Weights of a small image embedding model.
Model: 3.78M parameters, 64-pixel images, arch vit, norm rmsnorm, activation gelu, patch size [4, 4], layers 12, width 192.
Training: soap at rate 0.004, batches of 256, held-out accuracy 81%.
Data: trained on Sentinel-2 satellite tiles (TerraMesh), 145000 training examples.
Rows from block 9 of a small image embedding model, named by matrix and row number. Rows with one number belong to one neuron. Each number is 500 + 40 x the weight over its row's rms, rounded and kept within 0 to 999. All counts start at 0. Numbers have three digits each. After the name is the row's rms in percent of the matrix's.
Before each neuron's rows are labels from the 100 images, of 14848, where the neuron reaches its highest value: "strongest on" is what is common among them. Only what is clearly more common there than usual is listed. The data: Sentinel-2 satellite tiles (TerraMesh).
# fc1: MLP up (model.blocks.9.mlp.fc1.weight, 384x192), inputs 96-191
# fc2: MLP down (model.blocks.9.mlp.fc2.weight, 192x384, transposed), outputs 96-191

strongest on: main land cover: crops; main land cover: rangeland
fc1.95 127:463510521518448540500531424483557516471488557520549472501494511530472535489527540434471489443489472503417606546510499549544464519492496546456485566467464478488530538464508531538435484455526517494449460516467478556470532591486514539457496589499423412509489451473426484545544460496432502585
fc2.95 127:535489546551517477569521536485477468524468510545539547441508587511518603532464508492484453472458538554521533529438479488558516520514379495501508487439462486517474445511592487496519476517514448529570556476455548486520495442489535505554516581465525516522444482468547493530509501442494585590

strongest on: clouds
fc1.304 134:533579485543472437495514468476508509505469491496483516515502442576484463524523479502472509506600501460511535509515521481574469487490428591468498521476604552459505515523479552528491488502483573473457438514512464508541390479498454461465432516520469443537465436568447542532501495462554467481
fc2.304 116:485497553562501421478510489525477463452508573451369507481497461498469498488473483558516518503529531506495570510572477526515548499514526512498488543404573467513527503476472437599463501509545461481494486505559453509482427508459474573479477554515479594489468484522464464494561508465500477489

strongest on: snow or ice; main land cover: snow or ice
fc1.135 093:472561509535453430480525455446542516526502520466516515508489514474463434444532498514512509418436481575564481485537460596517551585513469564584527491484484404507528425534472519485444497443545483471502498485555504516544540452465507484517448396473493479540533437537433589499540483459455409583
fc2.135 097:438561486471468520491464549542503558494530398524465469527471500454567453463506489526479511568489527509563488531484538546518489550526509539516532427518485484468491413498564520574512479467445476519440492525577507426452507508542485507480466517490568499406535490509488522511462530499400463506

strongest on: main land cover: crops
fc1.202 103:412464533482492476453528450512559504450522522461545509523612524465482491449515552533524473510451481484518513493507443552496509410540528454382470492541462514528469493489516509537446466418448511440531487417471434512530522525474512521492492493530517491469475530514523513492441553496480430570
fc2.202 111:471403526497471501484427441527543479498568513542476471506524506507477480437525472539422394412497413522522572496494481585482521530460454438453525468508492552490485536490488560535499454502438566590478515508531455488546560468505488471525567460535510487446510463534478519543453526530522560565

strongest on: built area; crops; main land cover: crops
fc1.364 079:510536421508457545503485485471485500494529566537424535548511471488508484563437487468464521531555510550495503536534496498464560468461475498453564541463451522490556515455495537539432553495522535485501582511455484455501425488490418492529436471495480528479548490541520505439501579514579462479
fc2.364 081:483487487509522591504370512486503525472486536481531519525406581512481486530531465494539494461552561516491502532489526475463512441411472478466517509518511479465481519455457542512553489562478536467528501517511485537562582524463490456511463533524436444522513475552595444594479514517539448578

strongest on: main land cover: snow or ice
fc1.355 081:487611525503512510522435457480489486484532509428487522486494518500611525464469487435524492523429572475540520527547464536531503444489472489526493487487401483460524489573548489507447541498521526491541507456457510554487432428499496440447517499458452474436448450401498463542443533507527497415
fc2.355 077:435489544532511543400455419504542553510456586490443572522431497504468506497531511510523495479528518554458530527488479511467536492441468547528502513538456427441455513597522504432496511511490503444497518507480520519536444451437530513453512518542522468505507558403470442505501476537498508470

strongest on: water; main land cover: water; flooded vegetation
fc1.214 107:502536456512536517484503528474478495461511532510540430477581479517486449513494509511497544492520434422557518494572558504514448451497377546523500409417494447484508504465557456600462491529474576523585556517471474483521514541477533456525422473510490524487460522491537454509544554571579433513
fc2.214 109:466516476469473449553531475524445522491555584479545571453579508450558542545481553611480543447568488472582473463566524522435516592457410492493437499423424482487527522507522408477548475495540496513462504465420587437455547497470502534491502508529540535523488523461499530598505459531513431512

strongest on: main land cover: bare ground
fc1.340 103:550476436495498487502512499508533431535483476513520478532575525543563539532491431519532454546529518544484480535443509501496487481519433504469432540513544521516530520572512479488487453421522516437445504514476472477575576560478549455529430495456455533426498446509548500532512566474515457538
fc2.340 105:485539504511462481493486568526562495475485433544570511487485525519497519475536482467459594547497517568516474438417521411495482479445483497513494527572483457497476545517529447485509492490487485518470527457524567478558491490508428576491479434506546457495456593498582612511456542472467501537

strongest on: main land cover: trees
fc1.267 088:478498501500495552477540499490514517502480555433522500527528471447521518462579475464476492490472488515434514495523581459473548512482470534493484491477468478500415550496534426553507478546441500459506442551518482464495447536484473486443451501472502590515545460507522473565515472538520515454
fc2.267 093:485468565542527509563492471586505506460458492489513560496488460486443529533422482494474569556581575486454528491449511456483607520509536489434529555522471434482497487458500442502505451461537579491518503475416490505539457513528420511574483495512483526485503567479512502537459523540505535477

strongest on: trees; main land cover: trees
fc1.269 137:436505471466462515514549472426451570525525457496536519522497506469492446563520558404438527503534529497585524415478561462474494454498443531488431488464487602518457518467515564474451479525485502554527488475462496450576458508471517516451479476501561468444508507477485530504474522455478444424
fc2.269 126:508499498454511589464478531551602571518486489454409448491450472471457398515559511451571419469439464419499532581521513489496450547460456540475508406459481478484513472516525563510460461488524568510508468480429514491543481589494436454527499463487463533473425532522477490497468554530481480549

strongest on: clouds
fc1.274 106:511491471425448534535515476481468513446490499453499484579487476513473503491555480447471501471493514543471556553452511482477523468496528526457490577545444591496455535487505530507516419500483511527513511384526478450488525550514451603511403490500540500533518506478452515478447513429549506412
fc2.274 107:511470521441530493490396558489507493523487471549511435516516478499503512500620459552463490465604497512430509500474480561511455472510515540481432489492485515555491516431533445460463473480536443438459580494547610537497533504497452535476462494468520502497541490515491441414516554518539500518

strongest on: built area; water; crops; main land cover: built area
fc1.85 121:452498465589469469550517556484534471471542485490540543468459496474529609479523523535557551510500468545520507546533512512515466550486539502544526583483471463540476505546522466459508522529472558528561484520584415476486497566501507543479573494487461487578521519462476462452480445501502467471
fc2.85 112:557529458549482492450503539550495473489603560508495536518534586550458505515461484535489526452487586471558540511540554514520485506505524576503498531512566506563480488537472532457450515450565543511534472525500490522533554510471511540474469537456564467525472482515453501435455496474449573502

strongest on: main land cover: water
fc1.210 099:474474417561512552514492549536477513506444568511542502493535530411502495404420545522534455495492511572450523447543535479448553422483547468473487587508514504503455533425493517498486477484453505480512536444493418430460522452543417562480491522485459464475523480540526435513559508543545450502
fc2.210 101:534480493509500527485530475577441557546597497469514537468516521445452501509535510489449409480487460515522456551598492460485541469517493529533507461516508500556487569479486509475507490499500519503519550527483483431404512529564493467497440517557472554472479500451548553469476516468540492488

strongest on: main land cover: snow or ice
fc1.284 097:507452437479599452580527474523468502516525457462579458435490547487458502422525469470523482433514435448487537500472465429479483511559477497461544489529536504480500488483536566462420550501540543422506506514439512462469512458519454467460530541463453492480465473549520515544492423499500586520
fc2.284 087:477545521514465515536541493557512491578503466523463466459548451499515489523528492495470480546550459506585424524538509537530468504513498504501510515529461515502447527506547461577460542609473437499484547497525505514495502521510517480483501479441451532484524496578537442509556461470426453499

strongest on: main land cover: crops
fc1.228 090:470496557483512474557498487430509506478497533522494459531470438445499530460440555537571592511610499461563523583525512510507536497521486528479569536445552535543545447492474516496539512458481487536528484511463509488490519536477477478489440442467445482464515531482458504519501523539526526476
fc2.228 090:486503469527500579533505441457481581587486455517514471437497440460518521453486479498579476525470433535530513584480499564513511497538470474523573593545530566472496514511509461544525445469502506530483542520554508487525476517503498527463515489568535522498496511509490535547528536529486510564

strongest on: crops; built area; main land cover: crops
fc1.302 083:462496553564482491435549489416495529499562554546532430413527427529484446393511446455488492544522475435521498400514460533419453501510501434473553508546542437504501455575520491508466556499519564511530472483496446529490497500527514501471394513457456512428486416485537540556431528460495494480
fc2.302 088:528516473579472447494472540468549465498480513522526449509483468548520492586573555527480529515506527508561419490410452494484503556514570478453471459557528483456432503461550477477495496521488537501468500455542516555531478567502512508567440498528514531466456433466422485570441549489471567442

strongest on: built area; crops
fc1.1 081:516505497529502517565521382474526452464544505479499501451386497516489500517503529466498457489489475453524493494600565479492434508520557478540495449584513523417486477485501521597500472523489490475517557521474429463473440484480539536399477438522461540495474506529497485572476517542431486425
fc2.1 077:485489507555532571489488457483482532494495474502504489519512400497541585521506483512417469425531599465473486489573503511540533532574587456555492501601466504496544498469477453536580518510538561516487487430589466459532395545500503533458436472513508432456508502504510468515506487461538514500

strongest on: main land cover: rangeland
fc1.313 122:465522479505453581446535505598428532453580487475424541511484545523461456474528547485532524458510491451431516519525495536513496475463537476454507495503544550491388452544495460455456501527430426507540454521473495512459535470476407534532526467552454462462521464452517501449485547524570508529
fc2.313 133:489528566478491480513456577486450466523528580531469545477555459412455588514530462516542442462454467546459511508575491545514509572507484464515477527506500579573498529525514506474493590448484513485483509474522533487502512532568519416511545554488453439449524515495503455502432513466543507491

strongest on: flooded vegetation
fc1.94 132:453506534515576472517483478521471522485480527482488494497503524502572497519500508462451464462549479472534452465531529524476494429516479466584516495485603486457543505420548462469460496513533426491521504505480510469478486482538445535613476527406494446519466589458471503391567474513466448516
fc2.94 128:498496518431551555568507521467441467512460528518484528515494429524531487431524507470458501549571556462449471423572434505511524418471541483455539486508514548505494476504535460455539520573570413492464473499548474488455481492495519485531534525498478499499448496475465482465532517489520468457

strongest on: snow or ice; main land cover: snow or ice
fc1.372 093:518587548566477529394516504585525473503567463517500494534524514464492439517534471435483473423519521523549506581529451515510475509497582541553485410545489492564530527488489459422496499374545574426586479466521511475454518523516481493574472456514467514473470506474525503549530456533522504492
fc2.372 095:452534492452567470486473546543522567556429477492500577473473493579500511539496482506599452521441450468543587417556505441474519467571576464517560469535433505452449509491518499503447484484481504473490499539525541486440520536565493435486519501573535509515489552462443443484443559464486482489

strongest on: main land cover: rangeland
fc1.240 082:543540507532493437458425495459546539506509465413574550509518474487521532450499561468500534428492401529477509529492525469409519500446491460513552546498557467482489522525593524551482533528462545494486506491498573551437453542522475467480461466515503436450451421539493553480461488481434612467
fc2.240 084:535532486509554481502461488472441496518568520338532533547499474531523508457494476495509527519405488524496483511505508492526487439522515524523552447480476484487560458510478455564468530509473504450518511525444494465476448443531614475534519549473494435443496510550455475481442517471494542526

strongest on: main land cover: snow or ice; main land cover: built area
fc1.97 103:517455481502533432456536576481458510459487390431501473454547492459497555517517469498432506592506400506456452440477434523502496451466489544476527526545550540541424551528573517509466532550479464532547503510530454511496529482548580461539435517524509500536530545481504527524469516468534475432
fc2.97 106:541459500464501442563440402487481473545454543469464512459521508558427450459468444486412507503470492458557572468520539523506493516538478548495469454456518489558484504450547529473603542483505502521449486539449494492578452526502519512429533537503536442506469466439511527509488549509471516511

strongest on: main land cover: trees
fc1.172 111:472480466545571419519479468521538497449522549523449516444519542534575504466523513507525463433479462555475463534548506518594502450517526459428507489501477528523474505430509445487437467532460537506479497486446458498482535490507456413497490546458531484523448459496503484523507505517537415517
fc2.172 111:535470608560554436417458429512432465422457498509454444508490501490555490505515501479421531476583485483517462476504522450483531444496468555549470448422470465552530531452530453517562519486540529458488490519522469485536593487521510515473508505504494497466526490514476474489561534480534523525

strongest on: built area; trees; crops; water
fc1.293 118:495501447502537446472451493472467507543531409503504505505454454449540468577485560536452510490580454430456506535572481456462518469506489489561520540522516476464448468573462545490449478481456426564555556464488465499512479512549412489513506496565545475498433484515475470496469430448575488491
fc2.293 139:570527467597423502558448573510570463571489509535443486517444483446533566432543554503532482448547471491501509511478503523464511453472488467502540558555479543525446500497476431560517492549527525488593541443480469515528426465537479493493486490443492511500550496459471495475458499480537472552

strongest on: main land cover: crops
fc1.365 092:468477540478494499560477493509477475470461586427510475495522419467523541484530489500448427431457444459463534525564478479486477512480547513459486544428519465520582446495521565493452552501490595489477540470538409403466456490439552517507506506465459485518514467468464432554486567482452474466
fc2.365 097:453543491547415585525556492450520493439517547442550490443532481491539564495448512486468498500402493465486499504501520531477538464493511545533554535519525426516533565551538546448470454493509545473514479527520430468476501528421510532500501552467514564551475506565474461525499479492486468451

strongest on: trees; main land cover: trees
fc1.151 087:529507533558500517559490496550513472484477437521482508477521489533463470526525488506563527527392498497429519532517505436574380533450458479589485471490448474532447453455544524560471517525537512458468422481514462494469507497491550458492462568509488561499503512428507437529530501522468472446
fc2.151 086:477444503506490496567535548479484441492532416553512559441524499496492403483393536536511520537451514495404503463548533484520503558485500496457554454479518453520521517462476447464518481550444517567412469529445483449438542534462533542460528523513550427488543544456496512518455475494461481482

strongest on: clouds
fc1.83 081:456484526552529516498505494471524515470533435512494515518547463486506382456472527611463524520509504482505545545463459490480423486453590542517522504439455511506476518515451514467453506567427497499550535468467435516534528462484467457428440496499485472473476475473484438480564506496461525453
fc2.83 098:496484587562465564451536533479446482488479474574563525443572481525474480477483432504466560547453512489445460449508455461443515493488459450499480567550498553426468511459507534515432486379489494487529482488461504397535534534486547512566509478538505489573474480431508474522512491442464536519

strongest on: clouds; flooded vegetation
fc1.11 088:531467460474440495459455532513450495538482474502548568497483544479476514541488461425541536498558457483504493564512489574456506458511517519505488480477520511531489493481562573454568466520539503465452428519453461488445514492415466484453414485436411575554440513493499573428499516566543432551
fc2.11 077:486601467422389489515458551491456473466514446461565556505506548558500480530578513515541517556563463482478442475454501521460485484490536451458497493551500445545469503473505504470496464587533489423563518468558591494495499532513498556570495477460560512487484546503492515412476474511505541522

strongest on: snow or ice; main land cover: snow or ice
fc1.220 094:547454470527451523528513493521536452487514543491557406561457490467432501503537514495501451488544510502493497467538491487552456546480525512483633485513495524492587531571489468536511451462534455473557535501520495495530458461503519469489451562468468479528490417488459422498511467519487459469
fc2.220 104:470547462531497543580473509544563518526479494522526505480498547484541496470544385515483454534507482525549513498550500465502510471472439513554523496428471504526427465472454447408486504424466435507480552399473500503526557522515455504451563539588511541459509527467450516481495405497454511465

strongest on: built area; crops; main land cover: crops
fc1.91 083:511506523538467485533476470485492512468499533473483533462536533482507478521462467470497419534479483564549432545571535506441570500555558535481490534433542541494518502524501565467522447495504450489481534532524553558543454407551498493519453546471451441441508386601531482470546486494549436478
fc2.91 073:523502533453516468528522401425457460493482482484467530514553480498496513510531471470466450531511538525484463554540487482491525471509560551526479475551508532480550497526497505522536422424464476516510540566457593444561509474525532461479488492554486527476497541512539476498461379519538517469

strongest on: main land cover: trees
fc1.188 107:519494403533466533499558559572487504550505605517499492455477476512501406504510473433535499470486512415512550440466461446431492513503480554455563517430538513502473501490506397446493529542456526494452495475458473466467438507466571480480536451495568543510507534518455503497513450494412442515
fc2.188 108:440453481473497466502509454534508513579525524473549486484534548482496547504417462481445566527492510449510475499505481454520419504416519516511475448472515470538526459518540447531494535464401496512477524532478551570494504457465466459536536505530526528489523465478512518513459503542505546541

strongest on: water; main land cover: water; flooded vegetation
fc1.65 117:486477519540446516495465458480423493488472487476482555548454521530543503454530571439527451424500438554487477511515457499481481485537543475509444439526494493473486511453496502508494476524474507459579541453446463532461541557593503498478509460480499508488482464512513458546396470562460530501
fc2.65 122:485450446510536462534474414487596560472488531489473536488487429494460523494415517464513488517471385528549502486525461463568507583531498498411508485464511542481502467468479530551433466493537540463533542509469447464469549479551546515480487473504496490509469540481526473485533456513475488571

strongest on: main land cover: built area
fc1.380 084:508553458486430468556494418441465476529508502465454437512570446501514457466464525548523467496479569486509555531603503510533441554502476573557387541436525482576551427441470530523490550515488517491460467488489472466432453529470468512536513507423457505513470518439477524525551462401462521438
fc2.380 080:458508513535448446581503476428478389524509462489497464485573521500487484575449524509490501477490487484531486542454440459493556521466468524478543472570500507493456524563515558532523540436518551517450456471530421497479501523495494532505555526470541477496429563543568537524421456484435504571

strongest on: water; flooded vegetation
fc1.233 088:473472553539528511432505484541487501473604451507508532429411453541453508543563521484460446470529518510479470487518494508489444511527474470523478539457514509477528536466518490565433489471436494442499490469481408440440538526487507508495472525478492486603504536539444503470507536489443511499
fc2.233 090:468500533426488500477490572487458565560461531510586480478484473487431500545546564529483504466551470517479491550508463461518524524480501495492539484509577473462526508468468513489462520453519440543459425500537564463493481459506498540483530499499495453470497579541548436497464545418568423441

strongest on: water; flooded vegetation; main land cover: flooded vegetation
fc1.166 117:502449556567547448462493451445550456493531495488480477548448570490504474459551449487507475485533494515497476491523528549525480434545567438556522516518509465498477475561440528484439476449470466552585569488429485454598451531491461509485560457505497399472469541548454446462569448549503432442
fc2.166 112:500521498530447511477507511574562492463604575514574489419541548553443460495598471568588442506467447520503431514533532485448527547457490493587498500507547490524501509425476469462491468604529475566528500551519502530527557554505515569467444499510466506489481441464505505504528412519472530507

strongest on: trees; main land cover: trees
fc1.318 099:517463534502473495553548496479456476503469484551513544538538473461558507513517517489503558483484519478435525496500550546493494461435567459530562585447429559515454476558455486498539519520474414498562502456493518456484547462569478491493545535403471528539593475487485468503536513462505566455
fc2.318 092:473470459430518478509525476462390504531485465519487525481525499507451586497468518431438528479476589509515505491546442509475497578540458547449467492551522528490453533489549572372543552373503451518538487484523485514531541533447455483476478494409475485543502508460509487493537529461416431485

strongest on: main land cover: water
fc1.376 123:475459473460537498466491429466440433524533496542503534479464594562495542442450522478450465478533449494562553477440553407462523574494507486496515444436423530452517477501562505457511516473553526487514470541478446520447581421573527544503523579481526473496520437558486492491557479541593497501
fc2.376 116:457459485419531542510412524516496549502464424551480519604477463544554456520532487517540534495430522466488488533515490504520597490441480481483535522533525534449476446523507557509471461514509496409525564505530512587609539549443452499511493420545497464452496589473585551479512519571466471478

strongest on: main land cover: built area
fc1.101 114:531514568525513462450503506445522502479479505489548515494553503512574540537454492519495514457534507558571481525525530530513506501447613399536497518523469520518473460510502405484463475446561475477479510480443477455516478438531480445520578536507486505484462445527462506497503525431460570456
fc2.101 108:582591486551506557483521519510483526495516532454482523490432541456559493496456467433500497456491485438496489508529525482550546436501537446527598530466485475502488543448520526448568503498532495466513516495514425464491509440498518465494504491543479485407499526477402441480486457464431490497

strongest on: main land cover: water; flooded vegetation
fc1.116 084:511524557457488493489569456522476505464502492472488517447523578485502503559508530485566538511430511460425458465548505489474545485520531496492530470502469577550458555475511466612521531606580563489498536527495551481450430498473442471477571445462502523473460504490525557452516409546446479549
fc2.116 090:572520496464534515496518520471513465480481544459542541548532526447518529527505505473501547592511441496497509446451475513559503470460563472574482476474516531523450511394420483482510533603499454486594426526531521536511438497495591404506490511532559508468520543426452482500520520545491429533

strongest on: main land cover: rangeland
fc1.112 095:541503464531413476523434530462484526465574469495508520483535438485445499499490558502448519508470482429423474504575584472505538536524520520556552504423494488479498510502493513490491538434415523533537490531473534506498446477486482443564452490481428491533481453534496552480447486500472501468
fc2.112 106:531535475523484425517500452518487530562496442402426530486535480491511550490559489527534482487533514422472537467466542496532514464512554492507583511555503533408480500501528564533551554498476479568407530505555535526494487508500527496488492422529546542500498483526459467521518498485452533454

strongest on: clouds; main land cover: clouds
fc1.93 105:411471501483501559547465412481482493510475505478538483430492579525422432507487533461519483459542417491525493519584592570561528516498556537536531414469563484504505530485597529485487517495510484485498438517521462486528579505422538449470470485421511480530570552521481499485496481461513541487
fc2.93 113:525461495473502541439516555413416475482435505460535546552455369512563533508515510525436559546545546521513529522450527495494463487445458501483524506459560482515437542453454467592482480508528547541507530443420524548517505557574514528494439451543505473440439466505489462528571497500504454517

strongest on: main land cover: snow or ice
fc1.174 082:526511542543555514567536483550495553501457554528461563562438580477494537448464469465480553498454539559504549463550485450518476505485492508525617508455456530548431510486440474547486491482502532536513543461528517470503434454459547491563451522512400538508438513512501506550458523462556491453
fc2.174 095:446537503536534555480478502541435522443539522519457507488467518407424534449478487513515513588521525530473458530469457466554409552518493517565502407541482553525439463495496400496508455538482487539493454563478584460446475457457486479544531516490439483497490524505569521509508512500475530487

strongest on: snow or ice; main land cover: snow or ice
fc1.232 095:477508484534577549429522485543515507455531477500480466513436490486543497484505494493511473535484515602505500579546540495518428551434558525498508529516561546538535525544563415553456447512499479466513483459558527449521591513577415503464508482521477427476540431470544492428468486470485440479
fc2.232 093:511548454489565461493475517493475539550471498568520530479536500511575541549478549569516477529471520437474524549421496535513495512486519607474494515573514585411550433478519530498453440489490486518430411473500536494448555511520488495558518462479544531547440509480558470471515530473463473513

strongest on: built area
fc1.82 126:537488492569495518523497498503509477540462459563534518522498465513530477472434500472537474536477499514486506531604491576528527481468553498462529522525522488520561525457547493529480515492466465544547520557473492469486471527419447482565425482483543470520485481474483462554456543443454505545
fc2.82 120:520498514502471459469521531459574507515521524536542481545463593480497567543541495510461531490525510520466461486497396529507476500487467577489501430476516480492495471494486485506499599454552494451588544481472484511523514500446488459472531478556450505484532572548524498486458532502485483473

strongest on: water; main land cover: water; flooded vegetation
fc1.89 130:517498465444410525476425470478531522519430464484527536462529502529487513532489546519472461472537529505501500548461459498543498468505516454528464490529548524526494493478511512535482492566453482449540586531399524498494538480402536476521479473480469543481510538536531471509615527501497528468
fc2.89 134:500474464499477468502546496500529470568491444544432513472427550469492502511551469504509522546551497499553477382516500454467489477536507525551416437493496478477437489437478537448503523494495490524486536501522521454517440543559538468438469472488449480490517587490485506515526450539448547546

strongest on: main land cover: rangeland
fc1.270 082:547488484527464466506550496522435452485507559485451602520432455435461437520492477459495483535491480516484494413573539537459455460497534504476434495495530548468513459481504515455542537463528470487531509474450468510449475521486627477444481464513500558511555479464493447426518477591522516439
fc2.270 086:499516484482474524560445562469524541469498513439538540463465470503517550535426537490473544518456494579419480495578571498473550464488562551420517468527538470502544492500479512471559532465574520438511456486478514477508534517517618442426501501540500495446474497455435483580446497524511509443

strongest on: main land cover: trees
fc1.362 099:497481468464501514558474519473440533556504553587491542447426480492437545498503481452475521480551486509471483493509515505519501477517609471452480493400509546580536430575516532458478522464472463466475514545557499595443530571495570509505496516411461526509473528470486403488468512542396507497
fc2.362 095:528501418531484514444583472521468483497497464523500510435544443515435499491448490449547480531505501402534494507508475486517464517468462518552434492521566494515497580462442456481518531527464551530515572528518513541508526471503523456490506479487587474537499493494572526524440462575483573448

strongest on: main land cover: crops
fc1.55 103:478498401481539510539568524539602535514473465478446505529490539504546474471496472492481500537447455559597583484463475507516426509550503518519556511460478589548521501527579558519536485475546452543547517495522418502475555460499489447510479514460576523464540479504467458500452522549438529533
fc2.55 118:526606493474503509499543481489527515564445441505482455503522474487471511499443526520422489504579552452543471501569504475494529446490507506465514566499535539504476480450419470459483479395450517525452494517479499411461472441536455555496479514500502477467498548488513465459540415569387497510

strongest on: main land cover: snow or ice
fc1.76 098:523455586445492456446419531460501558590558467554496510566492521566531503560516459443436560481441439495455507508557523541441475455454512492533413472528521511527432552491494566485515481523512526517499487506574465481486477491525460491460502538467458503463545490463535480450479584468489517500
fc2.76 094:490592562588502472473511505451468578585589505488572542477443534535525549494534462497413483546495576452552501536495534525504486546478526561470472541477473530522442448554435536460510474554569490501482495456475514449465521553539548457535442505524482491546518472547507443539480454448494462465

strongest on: flooded vegetation
fc1.155 116:509534499471483523548543485527567453483520446566445523529542469459578538488416549570529509555459484448491478510498497432523450486568559512492480498557488561617485456473524521517507515520525500523488502521544475468568354526469512534483465535473489498478512496520601479462505481498481483432
fc2.155 112:508513558544501470580465516526498531482522467496552442471470548560527564518554482535473480424513484544496512538506489558586496429504600484510453471513478532551502554484512481438458499542587486486489518538470527497505475553500537494529507541487470529473437606501549497515457464524441482447

strongest on: main land cover: trees
fc1.345 114:543486539524612459419543546518492455455460561507518527434471465507500514483591537488470492493461486583478447503527581443434485478492583463539488472498442507468503505433488473465529498471518549502523430492475506490484482554581486473481495583445536472505585459467512513416507491474503471465
fc2.345 111:487490491460474466506464485543471519505462528514459506459467496499565481526526489407519476510525534497450516488449500427481545477491477490484488486555572444549500445491516458494440493473605456553495417457495546399563537393499492462519400549466500529471445529490524485495487507498475573511

strongest on: water; main land cover: water
fc1.357 098:546544500445488481466557515512434477497485574422455553498494537472511513472508469494527508514476552520458514561492515464392481432476550489525475478507488499526496495510566536500414531488394442474531557494546475432503435502481528486465490502471500488490536532473505428503483516524489451505
fc2.357 092:553550421503473532444565431510532502506480542453506587556530502504483427497472522475524428530510505546488483492486499457465489524401471454501465525476501547484533507503529538508504478510419446560464539488472498469476498487506519531523501482500539466549486572470480518404481502515472529529

strongest on: main land cover: snow or ice
fc1.199 080:516437511457511514534499469434546490508522425474451482538418577453500508508499535450541418505519536505475474502540474535493473509482510544445477526522465543491463602583541541491485535506527504508493452511479492538525498513485430447474480487480513482495543470441476529524501412454472433499
fc2.199 084:568508453449502512504483500519553561530516483522473478527433501548546519541495491475498521524503508544535516463512487546464479535530598469424510552507456557529519501534549445521500523559541549511476563550507486462467469494515456421576519508555524495521483534519544535475459481521458520548

strongest on: crops; main land cover: crops
fc1.156 104:528458516456473533479531496477560521529468497489459517501482501501525568525562492441460628543465515446474467527478555482538514522512447549494492522488463531445416610543492461500516492491534474429453539451506473482461524421398430479468489472425504488519511504489461511500591581532515501519
fc2.156 111:506526478438443547539445544483436471523469515456562435557440489480511494592452492513527484493492512548542466411503528482480475494487544482477556551529479538561451565507439551519493481535448550555487515478456471461536541545442471485505588471472510486441458446464467486498522534487515522559

strongest on: main land cover: rangeland
fc1.369 090:484483542506452478454492550483489486546541488477517432498496493529454419492483509495495531483478479516535519489523520551452565515508502538512561507523445378488530434546502487574403432476461509475568536512462344469470557468463535502468510514484503452484521435524522549483520435455504512486
fc2.369 100:494484443413471353529511519550423496554486484422479468525483498474445486517522466525582569504500456585551557509524527520477524572473540486483515543456544468423481474537505479529528469410426543497475510502422506483499429518462571483513520445539506573425583446464550478585520556594460524522

strongest on: main land cover: rangeland
fc1.96 101:570476500515521453466542512530500491535536541471523494482512471412472492406455525549442486515529552534522460474490493445470497493511472541536601493475517558486500424532463537546475530502522459501490480503484437458492502465471514490436532451467404542518513554462500533467499509423515453409
fc2.96 110:531451589521533488491510542508434526482577528497450502537473563515457483491527442467446541512475471521395459448537447473513532516510546451431473450402482480490540530457475516498522546491514518390513568508515448551530511529465432505511525527498460574494579543404439501446463565514451479505

strongest on: water; main land cover: water
fc1.283 109:408527511474487475559585570409475507495563570507460520421449497469516504477405503429490486510502542489518507534495457575504510455405505512554543507492460516501569495537458478508512477530490478528557554495506528422512535492552544512462497456433522454508527493440511456486470544499473502532
fc2.283 099:484551479554413606527439539539459443505514456501541456484488554461458420570523521501484506504488507573513486494451405488454478556570492495513511504491486542489467499522562521526532568483421505458508479507504448523437602438471481537473449506514482475466519496512456418456537454519499478478